From a checkpoint of a small encoder-decoder audio transcriber.
Model: 32M parameters, log mel input, encoder arch conformer, encoder norm layernorm, encoder activation gelu, encoder layers 6, decoder width 320, decoder layers 6, decoder norm layernorm, decoder activation swiglu.
Rows from block 2 of the audio encoder of a small encoder-decoder audio transcriber, named by matrix and row number. Rows with one number belong to one neuron. Each number is 500 + 25 x the weight over its row's rms, rounded and kept within 0 to 999. All counts start at 0. Numbers have three digits each.
After each neuron's rows are labels from the 100 clips, of 14976, where the neuron reaches its highest value: "responds to" is what is common among them. Only what is clearly more common there than usual is listed. The data: read English sentences (LibriTTS-R).
# fc1: second MLP up (encoder.blocks.2.mlp.fc1.weight, 1280x320), inputs 0-106
# fc2: second MLP down (encoder.blocks.2.mlp.fc2.weight, 320x1280, transposed), outputs 0-106

fc1.413:540495493494516481445474470473495507507521463514524443492523487464479455455534442487515530514508499460516515492504536484536534515489557489496519492546487476497468512501465525499533514510466512479441477483478494530513482485483485514518473502485520534508518527489488528512508478480510517523508481493539507519529442472499485
fc2.413:501495528534528537488451517505492458527472473509512508528550496518523536542545463507504492490492517540525464535527496495524473490480496464462522455503464472468494505527534514486503475511515506458501502486494521461537491491476503508461493541491508517489486502472458503516524500485491507511489484499504474471536461530520499
responds to: the word "i"; the word "my"

fc1.540:503505443478495495499543448493498504528496494525482498512523470470507454478510473510469458521538506499490506485539502476503491522489544500522517530482535512519513494455531485519526511502494512499498507476472447481545490497492472515582505506524505489486485511513516474497506551507499531488505522475508497525493514476507439
fc2.540:515529493433531520498523495486492549494511521525514536501494533491506482485478519523489493515499523479511515533509481537502498510445544465547506532500500477528525466486474472512485497481535518469501483545470494478491491515497494470515527513541532496462507527512511515501488577543492473489509518504490499467528513532515513
responds to: the word "she"

fc1.307:464505488528481516471536523535459500506502530510476512535466519515491460473476539525528489443511505520540536484486518502515500492508490512573486546477506532516471509471461482487497486477482556504512492536482526534505505507501519469476510532524500505464544507486535493515478514469476490535487525484465522509459485496508515
fc2.307:481493467523509447532498544460493500527487495465510472499496492496492526513511513486506489515506517515462467489491494489486473497511500518458479519507484511474497470494506548453515547507463471509487527485560521505502498477509516514528488496514491454495494530493502528502441528518487519496463512454495456497531476522476530
responds to: the word "and"

fc1.439:490528500513480483504565482473478517471488513481522509476507527474471519482468502504500533481470539456516522423518552516492513481496513478490525493493449487474482500449490500508498525516484524492506518530561466453523474506512505518503494496487508538476476512549481507491450499525499500491530498486493482550473521479480440
fc2.439:514510492500529551522487523506523473517500515472477538497544512457496545517545472483485542493485494470531496514489520506504516461458450424478483537500500489453496490510535528517469499486533487515498551482551511483525534449527520499482479529503519524508528501498491481522494544478513497477496481540498500472539490508532498
responds to: the word "that"

fc1.529:485494495497492525498536496504429497525496511513480528516444551507517500509486519487505483435536465499522546482522453445507539473529462490557480554508503501532504503505514541516482476493473543506492487529507504527513504524525544473521520484509503499490522513491533538480477463447495472485495480479477475526503551494511508
fc2.529:530507500512504470496531467475518512483524477515544507501551487500528528493444462469482481521480515552458488521565514510530520509479497471516518491490514531437500479530530528491480477496528513474517549514524526522465507507494536468504482525481530531467511564491540519495484587484432467523527482460506486522475484504518484
responds to: the word "and"

fc1.331:508494519475497497485510487542451529511506528528449491467510513447509528512476481498519525494489470456498550459538489519476492547516502495494479487510473472515503497490527499487505498480488491526483509525540489515520491528521471479542515468466492525534478495543494500491532486492469446483497508510529529512504481469493517
fc2.331:457481483495518474515502494512454470498537486467527517493513513490480513474485533479443480495516534470476488500530516501485500494495516523457484525498479484549502459542502511493531490507488514517498521514549531485470535462542528485551497513507501464480472524517473498490508526505519470521439470480520532480571495501498537
responds to: the word "you"

fc1.524:513525452497457504520505496552482487511515508499503513479510542497478475480509493478527499442461513473493516464508505511473482517484524459549533519488492485486539524488483502473527531519453503482439487487492497513510501547490509524515553492515473490482532523490557475499510511464491459494531482511498487510498520518485496
fc2.524:446482517531511473518495516519500450507487504484507512519475507516477485501510491499469460495529489489471449462484534515446536506466491546480515519480497509487564497500539508511465517500511531486513515479530518463472506524502555499479495469493489498472490523489511503478473534495544505517501489469506478509533523467536539
responds to: the word "you"

fc1.444:470497491512486516446529524516493501517543497529479502472473531499487484504518471528524473485443466472505505501537512500508512513545448478572478514481546531489460503484451465481513479480484533529533488546465484509520488505528512506489502483505513499473519535519503507506473501460509462502499490510496493513485513512547474
fc2.444:498530493507521492495506518514538490507480456494542477487528490521505508493526483478514510519456465506491446525515483512498503479515519469469515480521476495478481517480539494513501484512508510494478553506513495491484488474475551537484485509461552467550493513497493542484499544500503502515457503469505492536537450529521540
responds to: the word "and"

fc1.534:525484499483477505474538520522510507535540535485456524533438516504522444491497493499543538467503490480509514471518520489531512514527471498524509494535551504484447518493480516525503502499498527528518496500515510519523498518528519480493511467462521537492523549527526484508513500481488476496541501500452514541477511523510530
fc2.534:486504469507497464495518507496488495512471521518509500474514497485540486522455435478530540480495479519475536501496511491518490519532465506508483501497522500520469486459475473528478498554467512509480485477526496524437496480508549514504521517491544514493463525525498517481523545513523496472498470498445492517501473520499538
responds to: the word "and"

fc1.15:558496548460457536503501484489518487527526507523453498488486514459491529514452495479522508489496493523489515512515460501472533514547492466517479466545463545494490516481553506511535532525476540508471499438531479538498494543541478486526487488480491523514485535521521491488545475433528468474539493508488522514474489495494514
fc2.15:526487502529501526507478470550506491486505493540475490491493462487502533494517498498544516479500483552548481503520503505547544518501479530520502424478521517465481525516483500523532489536513472497518521527520504545513478492480507488506478475471510472514483468533493502496473512524560527460488499468507575443512453477477506
responds to: the word "but"

fc1.339:517493492475497478508483444523498482492485523517487480462504481468492497486514535489497474509501522504499535508478488496532520508526484489499476498450526494481485523475474458496509497474538475520485487538543515500527492506471434557561435506475525504497493470530500478516506521493514549439491512482486540532491502463468510
fc2.339:474486483529515465484509490481511487516491514521512454490495477493486510462459476535511485503516480511480511514478474469508496525529489500497485435497523523483517474545480515504462504524484446481515512514505551514468482487501536528536482528507498473474495520506462523522473495540514512515463480531509539496530477489505549
responds to: the word "she"; the word "be"

fc1.481:550471517494459482495564492473476556519490491520495531505475509495491507455484468487480526451497469511505524483479474489494542503525518513523530507548474505484507530517517515557457477473495504488498478509504520536512457536568500484530527511473476531519510474509496537462504456464515506512505471510528522584509509480502525
fc2.481:503502483466550506493484463496503497478506455510508477499487469476524496497509461432512500522509531490527535517470481511491527484526476524507485525499543527495529489512516535453512497504522497509514501524500547498548445536539480539504512490524477490479494462467496494493513482543494512511530440523519523517522492555487514
responds to: voice: female

fc1.431:472494448471501519511515492512448537499528502513472513505465475465485500477484501477517491490488478495460514519502524514507519505508499511482508478457516495495481507484478493542520503498474515499506521491533453477498504496533490505527531505514464515496497500570500460486479558505496507521502526512531493526504502501509503
fc2.431:459525503500473486523511530478475538453507543491519453485509493506538510508435511472483490525475489453513474560483487460523488539500535520489498483539512508479487504522493505464480501510494553489512496504524485434473476515484498542492522521512489498534535475445534523491512518451476496516459475520526522455519523524537489
responds to: voice: female

fc1.669:534477515497495567509509472485505505521516545483487527550438540482476526507527452511554493510498487515466522457489479477511523491531549499511504494515511543527496480515484526548497527549524542485532508471514498498528494522513525503470497483486489525450510532502529510478515479499496474496507516517495465557486480521518471
fc2.669:505498492513572499538473470498469497500504474469503467472491467511508487528500457484487469550495475488537479516503465533481528478511483528515512503483520487475496478521499508493512509515533471483504533516493528508468485463505517506502488515479510449530462525514484519522525487513524519510464533525519529497539529520475538
responds to: voice: male

fc1.26:514537474513504485544495495493479503516499506519505510490520524465503477490472515462497534488486467527461550529506487503477478537504516458492489476532510517483561545527484461486529496514484510470478499503511477518498524514472454506503477506475490469491548497507537476565498555515484453479535552447522477509472486495521514
fc2.26:458508507517512505543518538443489514546520560477524465512505485527471486488504543501483460520531517513486484532558457527499477540502504521468466487473479493500515517541472502526488537531480530533536506490503541480478470496511533480502487529503479476491543543510501514511517527480496543557495515524514507473530488502512516
responds to: the word "but"

fc1.51:525492534492519539500529512501493495535520462501486533528479517460479492486503524500551494490529515527511563514518454499530526458556472494532458491486506508496490500496483487504468491538476533519506500512554528535506543533524534467488498467478501492523528527470547493450510492462474478503509486436522514565478480506460462
fc2.51:505517527507507488491452540542501488456481524496519472529498472513513524499496516488510536500479533525493530504532485493491554493498523548500501466522521501521489460496515499458511498527514501538490474525529542472463496507521522518500461507499478506570485524515506531477453494530508545474494484493526525471505481507491526
responds to: the word "and"

fc1.760:493495499505474493512477483486510569519519497514505511505465473477471503514479512473494546495539479488521496446538541489504505508559501508490524483483479500503510501497501486470483525477485519497489519494515494487533501511476471488524460482510486512492483498518559518491475496503508499532510566526478496537471456493464480
fc2.760:465512483547493481473539490473509524500501532489498509530523455534513505512488501510506472503498503472508480526489515526534480535537499501501505440473516487530473469501511513489514471498488479491485523488511529556517516481474513482502568514531463482510529514534502473501521550502532505472453536508498506501515481544503448
responds to: voice: female

fc1.729:547517525468512511471530490488471517493538495558536509470511446468514451459546507472498512455488464523530563503530506549492526475532519482505506469516471495479453474500501490507481477476468502495516502551455522482536509517498514471502463516511494486513481512515540492448487492456494513474493501487530519493481486508507520
fc2.729:468481477498534518439526528496483497501483530474495502502509476502558479529501504512480485498467538502491481522481489523490505489503528520462522485511490506470509469507487506449490512489482485503496534512504537452519496474507503465543463506526513540477474511506491502505469495533504483469506449522477495489560518489486503
responds to: the word "i"

fc1.261:537486530466485532478507468482482506495476477534489512454519498482490496453507526513530483514531500505466506472473489475497546445506490507516525513478494486500509500491521498528502534453502486488483508536523506495483488490480483504494480532501470503556510481549486498426510488481511529492526485490540536530480516505481515
fc2.261:524493466481538496485503504509466507520524506495528480447519471501510475490491499549523483519458510518502471473506471496465481485539466520506507517478519513493490492528469501523508469517513483503504518519502500474530516491467484523523480551540501504482463534498473512492488474549506506479513492493509475543511501512463500
responds to: the word "she"; the word "her"

fc1.220:536484538487501488510523488534463513517521518470481499518487526467487501511476467490526522460491482539505523488515489489508470487548520474573490491504517499511448478473449499550513580523496554521530468493470471511516497518512515492486532499456471505503541505509523491512469440512543444527519495472503479549491500494520520
fc2.220:514519484528493511505465495544483481522554502502531486503506451465451486491452461519497468501484443542523507493534515509526526484497456509466505508496521534496495528505538471555532465496511476520480490472512465511541496536527524518489525498473513449547505480515488509494506486474516542482464499502488496470499540515541539
responds to: the word "and"

fc1.235:514528510471491497553548456493486520502494489486515493484460496466527541480515502499535491496473487518485506485483499481507516477548503467518498462508497508485505515497475548554458495535456503468517473515499526531538515552542470488539538510468469531492505511465502503471494492518502472469546532439521509526509499484470519
fc2.235:492483523520477490519500521526483511484546530477497508495512461456525513514467501510443528483533473465487492481495469486474485504508515468537496487481501513500535477520477487508506543479507502529496499519518503463472463528538526502550528497479541515488489506498461537521521549558531493498501493499527431493501462509506517
responds to: the word "but"

fc1.627:508470469509509512478527506523521531533488530533505549477514550475507468528471511457518528478550462454498554501520480522561493499535483484503522535479495458472488532484514484490505492500492516490540469490525501501547514512498493494483476486465481522514543434517541497477450505458522492498521528511444463527481511478478484
fc2.627:497488444561520474522501508543500453550455493491518506505509456470517468480502441531557530521512497509467509486515498497460478511503486492489437548528482496521491512523490534504533498516494524498485508527515539531496497487499535529494552535495494479467517528504510487493524518541499507501491510486502462516550464508435477
responds to: voice: female

fc1.109:482495509503477499501479477531495476492501512539509534508517479483529487523475483535521488514520503509539512481528504505506504476531509511523489489468505545561486524458534485481473510500520479522456513559550455530514492513477464538528451540507501493503458535542524513466484513493484514492502524462523512525497480494461501
fc2.109:538503532466503518471488492473463541495514505520506481485444499462514495490557464525499498585499528494513477483499510519490508484509463522532515511511490473523454491507488535451522544517492476528506518558504487426516435486539495487559531507495530464513482497455496510506517457514462493519506486486503491517506513487481531
responds to: the word "she"

fc1.363:555495532489448493456509456484455481483503474486492496537511501518521466471485486518500491456462503497493514521511514505493498500531469406548463497505506497482471465474514504498565499520475543504464500478502494524525485537480494512506519507476482538499508520508539452495523479482535490489542471505520541501460469486502521
fc2.363:461470535480484507491492493474497484518564462474508451510518527518494510457495488529468474477482480520463551536539486502532522490548472472545463532520523529473481468507479498510489502504522534527519516489491546496492474501533527533501541524517559499506541505506553499486489508503480551533518544504497546532511475517501484
responds to: the word "and"

fc1.127:538511497484482471531506503540489490523520466536483515462518514454448524502485509511527527489481479492505504481548501510511522535500500466497505494520474546490496518514540485488503523540443535507513471516545501513528481522495473500535481484484484565523505551523504469510459503484508466498502492476483507542479475484510518
fc2.127:509471493520515470514487493449506512506504497495502455508520480484488501520483520478471506513488505510465488554501472486531516529537465529491473450498508542427502505528445520510492495513499473478497517506518500538444522496485502525474496525500469464506532512500491494526472497507505521457451522504528490449515424525474512
responds to: the word "but"