Rows from block 2 of the audio encoder of a small encoder-decoder audio transcriber, named by matrix and row number. Rows with one number belong to one neuron. Each number is 128 + 32 x the weight over its row's rms, rounded and kept within 0 to 255. All counts start at 0. Numbers have three digits each.
After each neuron's rows are labels from the 100 clips, of 14976, where the neuron reaches its highest value: "strongest on" is what is common among them. Only what is clearly more common there than usual is listed. The data: read English sentences (LibriTTS-R). In brackets: how many of the 100.
# fc1: first MLP up (encoder.blocks.2.ff1.fc1.weight, 1280x320), inputs 107-213
# fc2: first MLP down (encoder.blocks.2.ff1.fc2.weight, 320x1280, transposed), outputs 107-213

fc1.654:175147095129133117105117128133073124143045163141194102160219158123127127145093080119152082138148161104084085122147128155162101156120154089114151101177093114133116124105125128136176076103128121103182169144233167112159149096099168102085081140111185165115119129139121104140152072120133122078139112137127147088124155083081091
fc2.654:191107149124152088154131153118127130133124128133116182177149126130144168135103143139155131146180138198124170094128126091136166132146167118136159113120136108128165113116173106138114075124167115144083140122139099152111142187076089179146130101049089114116113120113104096083130184081154142141173067124145052137176154121146183
strongest on: voice: female (81)

fc1.21:128039154109139132122084141117113202109107123117164082065093152169079126142171058107172163170086091196134163166117171135088143093123196120128083104087127131154080133134125051091179100163161178116120169123132114105126100124080206098147119075102114082100118133147122157106138146132086081151177061093096141115128111117152141
fc2.21:087162073094198139013114177132108124102115102112160087131077134116085049094148145133150081139135101098094127150138126105176095135102127056201126076151097139116094155166121088147112147157105159113118120185146104137112168112120085112129128121159131151085078168163088146159144140137103117168147139127143140143107126114094116
strongest on: the word "he" (48); the word "his" (30)

fc1.253:175131120067122134210067152162106120129169073139126040113082087130127169112192094134166109200159156146120144132149106104148160187179149097118156123172099125116159158119119170160201126077162105130142177147112096211114150148118110113042111078078085051124184131130109185159132135084066135159187117102106128102143125117082088
fc2.253:149167147106170154136043132081170086147146160087075121094117168100101100151150109150158104150141082169178110175132070142124175072106114101153109113181136129156055145162174130152145115164076137149092132126153100120101068115142057098171075102113125091091190152186089140155154069191131113145111161168132147196152135122143111
strongest on: voice: female (79)

fc1.389:148130143135156127150115129124139174117142181151101067100150101202099170168102076097125135135135112191076152159138147143159137106162164104152139087095110138167114147107111085051161077139181137054131168123147153128153122138105166182119135068125100135105164177169117166139140095063129125119138163081096144100083077115202143
fc2.389:136098106133144106119112109121161145134143112169069095124096157122136100117132075131137109129112083123117106172077116180159149120153141132121123130056118120097107111194103082123090045109099128121172132126106084130173126112152141138120159163182086142155117153108102145129162160155061074183116181134132085134086116131105104
strongest on: the word "he" (56); the word "his" (37)

fc1.88:142137063148115103121116110155120175124099131104112126133142045096178173144148141120129146142185160138105112132111202116139143114147114129083137115094100117098140059046139102166111156053138202073166121158088167091159138153107120106144084121096074093150122126132138129072137127084119115085130170126089124119192136158187112
fc2.88:195152115096111193105119132126111122109139120116140174149120114118104165068184132160189157104130167142118165149114170139160104120137087109132160119080129137137148106124163099118102164187159160138128184163109124108145149101138163068165152096152147092143126124104103091076154100125070084160075122160102115174099119163096117
strongest on: the word "me" (25)

fc1.239:110078159145125192196112079081078146106114098128109111181181059146101134176130072099164110141125183137185136177103076128173156150188128179109142110138122114122146105087097108080173126111123175118162111097112096116127135123144137142092110086105105101171159174100108174084127109058134101142093157139113139143150104129183132
fc2.239:120089127125090128153140189102137152099156124078108102102116128065133115074156095167141152110193123123129163136105132102133166099147119138116117098100133185173159132165151126146152051138166081132085147151097097157136113141146141169225044143149132042147148148153121117094155088093101078126125098076141140104122110103159128
strongest on: the word "me" (38)

fc1.465:142170095102064113193165088104176166127157113158122139108159154084119154174123123079151145077140125156120169177116082110137133112159123139160088137174062099187142098141105106054140116139147152058142065096163166144120108151140127121143142116049151114103183111160110183113118083104123146108089164167082107121186143090107167
fc2.465:115096131163175158110142201144156125124143088167100128109069183139060102207141110135132165074103139109122132139122125130155170131140055163149117138095118145091139117145179146070134137106088135129149104128133133148145119135163176122113144157179156127152116127097160116159127149116152117127154129167172101162071150187089130
strongest on: voice: male (80)

fc1.156:145079130125094167129087147100130104090113159128136123093143130134176162121140123140145152165142128246074156149113077123162145098158188129083120100101134179118103101158086131106172178150116137149094138111171131153099099138092060160116057105104134052073100182153061139144157161139112121122172197136106111114137096122148149
fc2.156:111123122154154128108130154153093107076091086131115095150128133149059147069130154121116135082073134103129150187108122146150139193101096092138109081100080148076097158142126104073081154184110142156139137170127156049104101088139067102172179182151192193080075153127144096147176070193175088097132157099188150075146138140084088
strongest on: the word "i" (48); the word "my" (29)

fc1.627:093111071129133121149142088135085147166128161091150063112107222167132083175163145118119141109140095173120102197183176054153134078175126161136127118115143148137093154125134052104125101136136152182136148139093120160107121138101158157100113119096138089111122100143062089055098139135097139154087139142125198078156142105097178
fc2.627:115151125178120146068104116113155078089127170144158099155148144084153092047095133140149142090115098081108128165133153137158152105097180124125123166120113171081081066130199128114085139127104140133089119094110154120163190128180118122098174124185082183110102134161168146124153159162112115189157143146151104119149099131134099
strongest on: the word "she" (75)

fc1.188:151139095127165140096105145082162156139136145129165132144116131126121134189112113115139189171119077156164085145109166148121164147162104095142160150155101148152088104151165102118104105105152104106142157173145121062149129149144131161099088149206125151083160136186103087130085145110125072097113146133159161177121108113130130
fc2.188:101099083182107137170154117067144141127111137160129148143066121138119096171181150169134069084068143119128142127129132120114114159177067164126137143094150144112121135125165127170137109117111137160095107145130076129098179136155142090063080142113078101191120195087106080151133103105125166186099092126156122140095112189142126
strongest on: voice: female (84)

fc1.97:156135049112181102125061145092061113136120154114117087081140108136159167152147115108167122130159105156109077185147062110145134125185170141162124075203137110139141095128117115085131163150151160131144176139152105169118145103144108126112111105130229109147155164142115127066079053077172135073117157140177120098130093067154114
fc2.97:131095119123079158128074139132130144107123167110126198134239115090174179057086134091103168123151117087124153124154095060132112113132160101118112156111124084117117163074089102088181171136141120113134098118103191073155193099140096046136142126147160057072159156118064138136171197140113088171128051090162179096100148107150168
strongest on: the word "she" (37)

fc1.85:119155090164085080139131106104125158143145129087100119125156087141105157220178093118133145146121109196122146164172054136120131102135056112128132133117111120087102173109117080104169168136194125133093131141124147143136150125199125158023142113104128117108176162152108157085121109107123125129137132143116154153116106066154094
fc2.85:089120127147148136129103117084113137127124127175105078124087128092069100110145096133135141104083085106101153159123197140164107094169112127069070151091163144097139086151142107084080078082108127069176102140148130120180104159208138064064149137160108118148122144116093110121155145155120109184087124075122098135143149108080072
strongest on: the word "he" (47)

fc1.429:157078133118121150166119146079115099093135188113146115126188135161172168187125084032152111128093148137178150127147103078142131110125055168103131131151058174114065108091101097179170077134170147106127147100174150118141169111136114129136074088144076103087124156194134162023093122077125142089113164062099208128150156125122133
fc2.429:113145082137079149127146138119105131125119142098121119133166132136140076154152138147120168202100114121150064162155079169129157151173062060153158131076078157122127096109129121105183090149134101134112172149153157099105088101097093086172056172129109116065122120149132097148133125119122135117151119110146186165143112118138143
strongest on: the word "me" (30)

fc1.617:138120106129185109115142125152110113070148137142127066088135143112111141145113074173095128141124113108097150129179118184118141177110215163102171140194091126173128163109128106135163108121157097110098127164151100143130187070144116149076132125108110125129092187118142151066141139123172208111122080155056183090149109110110143
fc2.617:127121096130131135140144067096118147112154103143132147071133134124181163193111100114096107137071180188160134167113099166112139164130126095116141193155155106144120067122122127154131149088181117123167213147143161191158117118143133145156138113086124111109107137125092175125162143114163090113080152123144182105101089138111118
strongest on: the word "you" (61)

fc1.755:115175151120117161195141098104155181065149133159099106114111112109132153130116164139134158158133173196099096201242110103118131165136128124151182158141132119112098138140054100109170109114160091117166153113167128146106119120107133163108110115108161109177123105139106146096120063100122121084045117142093120048119062155124166
fc2.755:075113109142168118140072134110151089115194211114054148125131142175122134151154127176108119110131098094115168102073102202138116154069164112164154134118083095110151096107110115145153124128123164178126126150134131167151114144128147161103102064147115128142188133133108179133127087210134080106132168137115111116147161166109106
strongest on: voice: male (76); the word "her" (28)

fc1.278:132131092181117143196108145104104153111156204141095084165108137142127081166124096150145123158167113166156137146129112146189120174173126130158173092159096118128164103106087130156130105071177141119097119127132116122105164131156129151100193093128148124131123136154089137122182109171164119137106136127119166066120110126101103
fc2.278:151099088112091155166132130133145122113162164119123147108110144145130114100198123121163160121104120186093150141127057097180176133142109183136104164161134115082062120117106151040185152102167142118099169117142139117156126099096106156120191144080134094086120138116111169118148174090136127132118144207166139120099120146172150
strongest on: the word "you" (52)

fc1.193:170143159077102140166140079042123135148118100137181084108074122080166132110150104142090116113173086126181094092177159091180202143143092151140132147118120104115133102123096100129150117129179139102133121136175094118109188158102161155109128103116112117121128198116104138142154118125168102101134129139080121109128093137077162
fc2.193:062129138140142163075109093135114074160101133123138072108080123105156136102146101148107114178097116134230139113095137108188164150163149140063111145091115142065147127162110110127117153080151093104170080180157115133131156109154089087119164109122152170069067161114141175144101097135166124076130146110155110117141157125109110
strongest on: the word "you" (36)

fc1.591:161165148133150118183070083117087141170157166134111125141108124144110117235117026108115145124143145110102152150099098130131145122171144162099104120132139098161159118111110122101183118100199145125163118084153108160114116158164166194093106124084107138104176171131129164123135092145183105124178152129100136098155124101139112
fc2.591:122176111129081067053105135106104111068150129173162084152127110103086113109067109144157108151158080064104131162096114109121132143156169131059139144170094127115123170144141113084069141099165160131156147117094130058138124128147125118135120157083151150127118177104146155163063147127086049127123117128076173114156150118123116
strongest on: the word "had" (27)

fc1.726:119109138155218104174157151145109156153131103119121158121160122105154153167165119112143133135135195162161127106151118102151162158110098105075203118101065165102106099023073110112189102114161138106159150166131193111139122083120124126127111092086150134119157143169074120044151026067158117047111195120097181133136124125102159
fc2.726:191110120138064143139136182095157172093143174171085155193144108098141086096150088097186166104129169095091144155122146120166106178113115102143102096072102114170158081158129182094094130139208115121124159131093124110152138082170159148118154141151087070136134123141109113133143142168162128200158136066087100113089148132088104
strongest on: the word "me" (25)

fc1.575:182190118166096142182137132070141136108159076180106092115180039119123148167117111115168120120117136140096122140086122131128097136138174125092101082199094151194151050065110144168120107151094097095140152092096121157183090162112102155130074103111164114175196097158131136077108147101092097120125177136094131120138089115127117
fc2.575:150129163184158086155103130093147131094081154159111076110136086106112108071158134141105109098058141076092110155121128065127104115118152178084104158224208159186178181147122144171117135133152102131131139105125175130166142178185124097124072126137127160135179080114134175123085069156108115143071140123129072196105105131113142
strongest on: the word "he" (40)

fc1.246:127151098162160133153165158087153142106091131135123066156105126162152081107105154126130126187108101127146084130128174076202183167186099155148080106140100148143165147130127105132157105039181126133150106110164090118085096164128133127085099161141131127152104193140092130147089076100106124084117103096137164127094114144126132
fc2.246:115170160101130143135126126167134089164146093100172142172104122131089097128080153086095141093120084139148120092172108181196111100134136150118146155126150164073133138123168093169120152093149130095122123247126111167157142108169132132134171129151167128121112148137198123089138212116134163150135131095125133096134133106137186
strongest on: voice: female (88)

fc1.391:113093090135133150135096070099047158178113166120156133168076163132109124153187094069148146123103119133149093114114164105117106129129134120070137061071127101134139107142139152124118144155232126106142148140121073142112153151126122102086093100142171154084137095153096149108112106127147111055103142125174160123123153110139107
fc2.391:123122106126176125127121132135127124130156104114175143110114122092098148144125161057059148104161110096128105123148169151095169083063135134127121094209114147154125163135122134158088171159135166097166119123163143176106112105113116109118104140187069134148132125181093114131155195117100117147154118147146158123149135110111114
strongest on: the word "mrs" (30); the word "is" (28)

fc1.450:148122149120111126156069058095127140066078144121122043085148127076102228168182056105146145167109067197185121141128112136121142089148081175074130127134090136165134167096098127115162109129157080110141133171160140137141155176141146137105055153111150134091088137173138148102171105119138111097087127157126168131137095156158109
fc2.450:128154146122167154135181173165092123072044162127168057173073180110184145078144120152158117146093106147060112104139141078132099120071128096160125112123083120151149098133153165126100152171142134113142122171133123144074102115131155104152145199111145044178035066052187133186156113105150168098049140117166125153070097146108131
strongest on: the word "you" (41)

fc1.131:116131136100102096153099111160109138140157088136099109155081128088169168153176127144108126136185077166146124160130092134085159136210140085083179110052151126134113119097097106111128106097182172080158164154146133163137100073117143166185085099131193050114136081169107114112132079119175156064149128122114160147113074166148109
fc2.131:102111088110118156110103093106139153089198133154187113147150103114145126127149130162149136198084135103166099164113164082117090097141146135105121164136105139099127137050150116179137175109159154135190108102125165154080094116153158050145131119179144059116169058148118133177111077185082126017073107134145167065098142151156096
strongest on: the word "he" (42)

fc1.158:113075053156202152169098141143090099150163140197056129129116036068136168169171147086122175110145146137138105180122085112161135139129110155128137091150103047138096093047106149077156094107134168078145135085172143090123104102152115135144137082081089093133142147139051130109131138107125104105098163115124150061182147102178153
fc2.158:135168151152141143122145110076114144078129120125121169092084104123088141086171117127167135129136187152138149111129167112145108090116104117175114070077110142080136116141162142120133146111094168116099228113049094100164089156106100120144117135161163129112146128125141134108079107093107157140153120154078155070160126171160112
strongest on: the word "me" (51)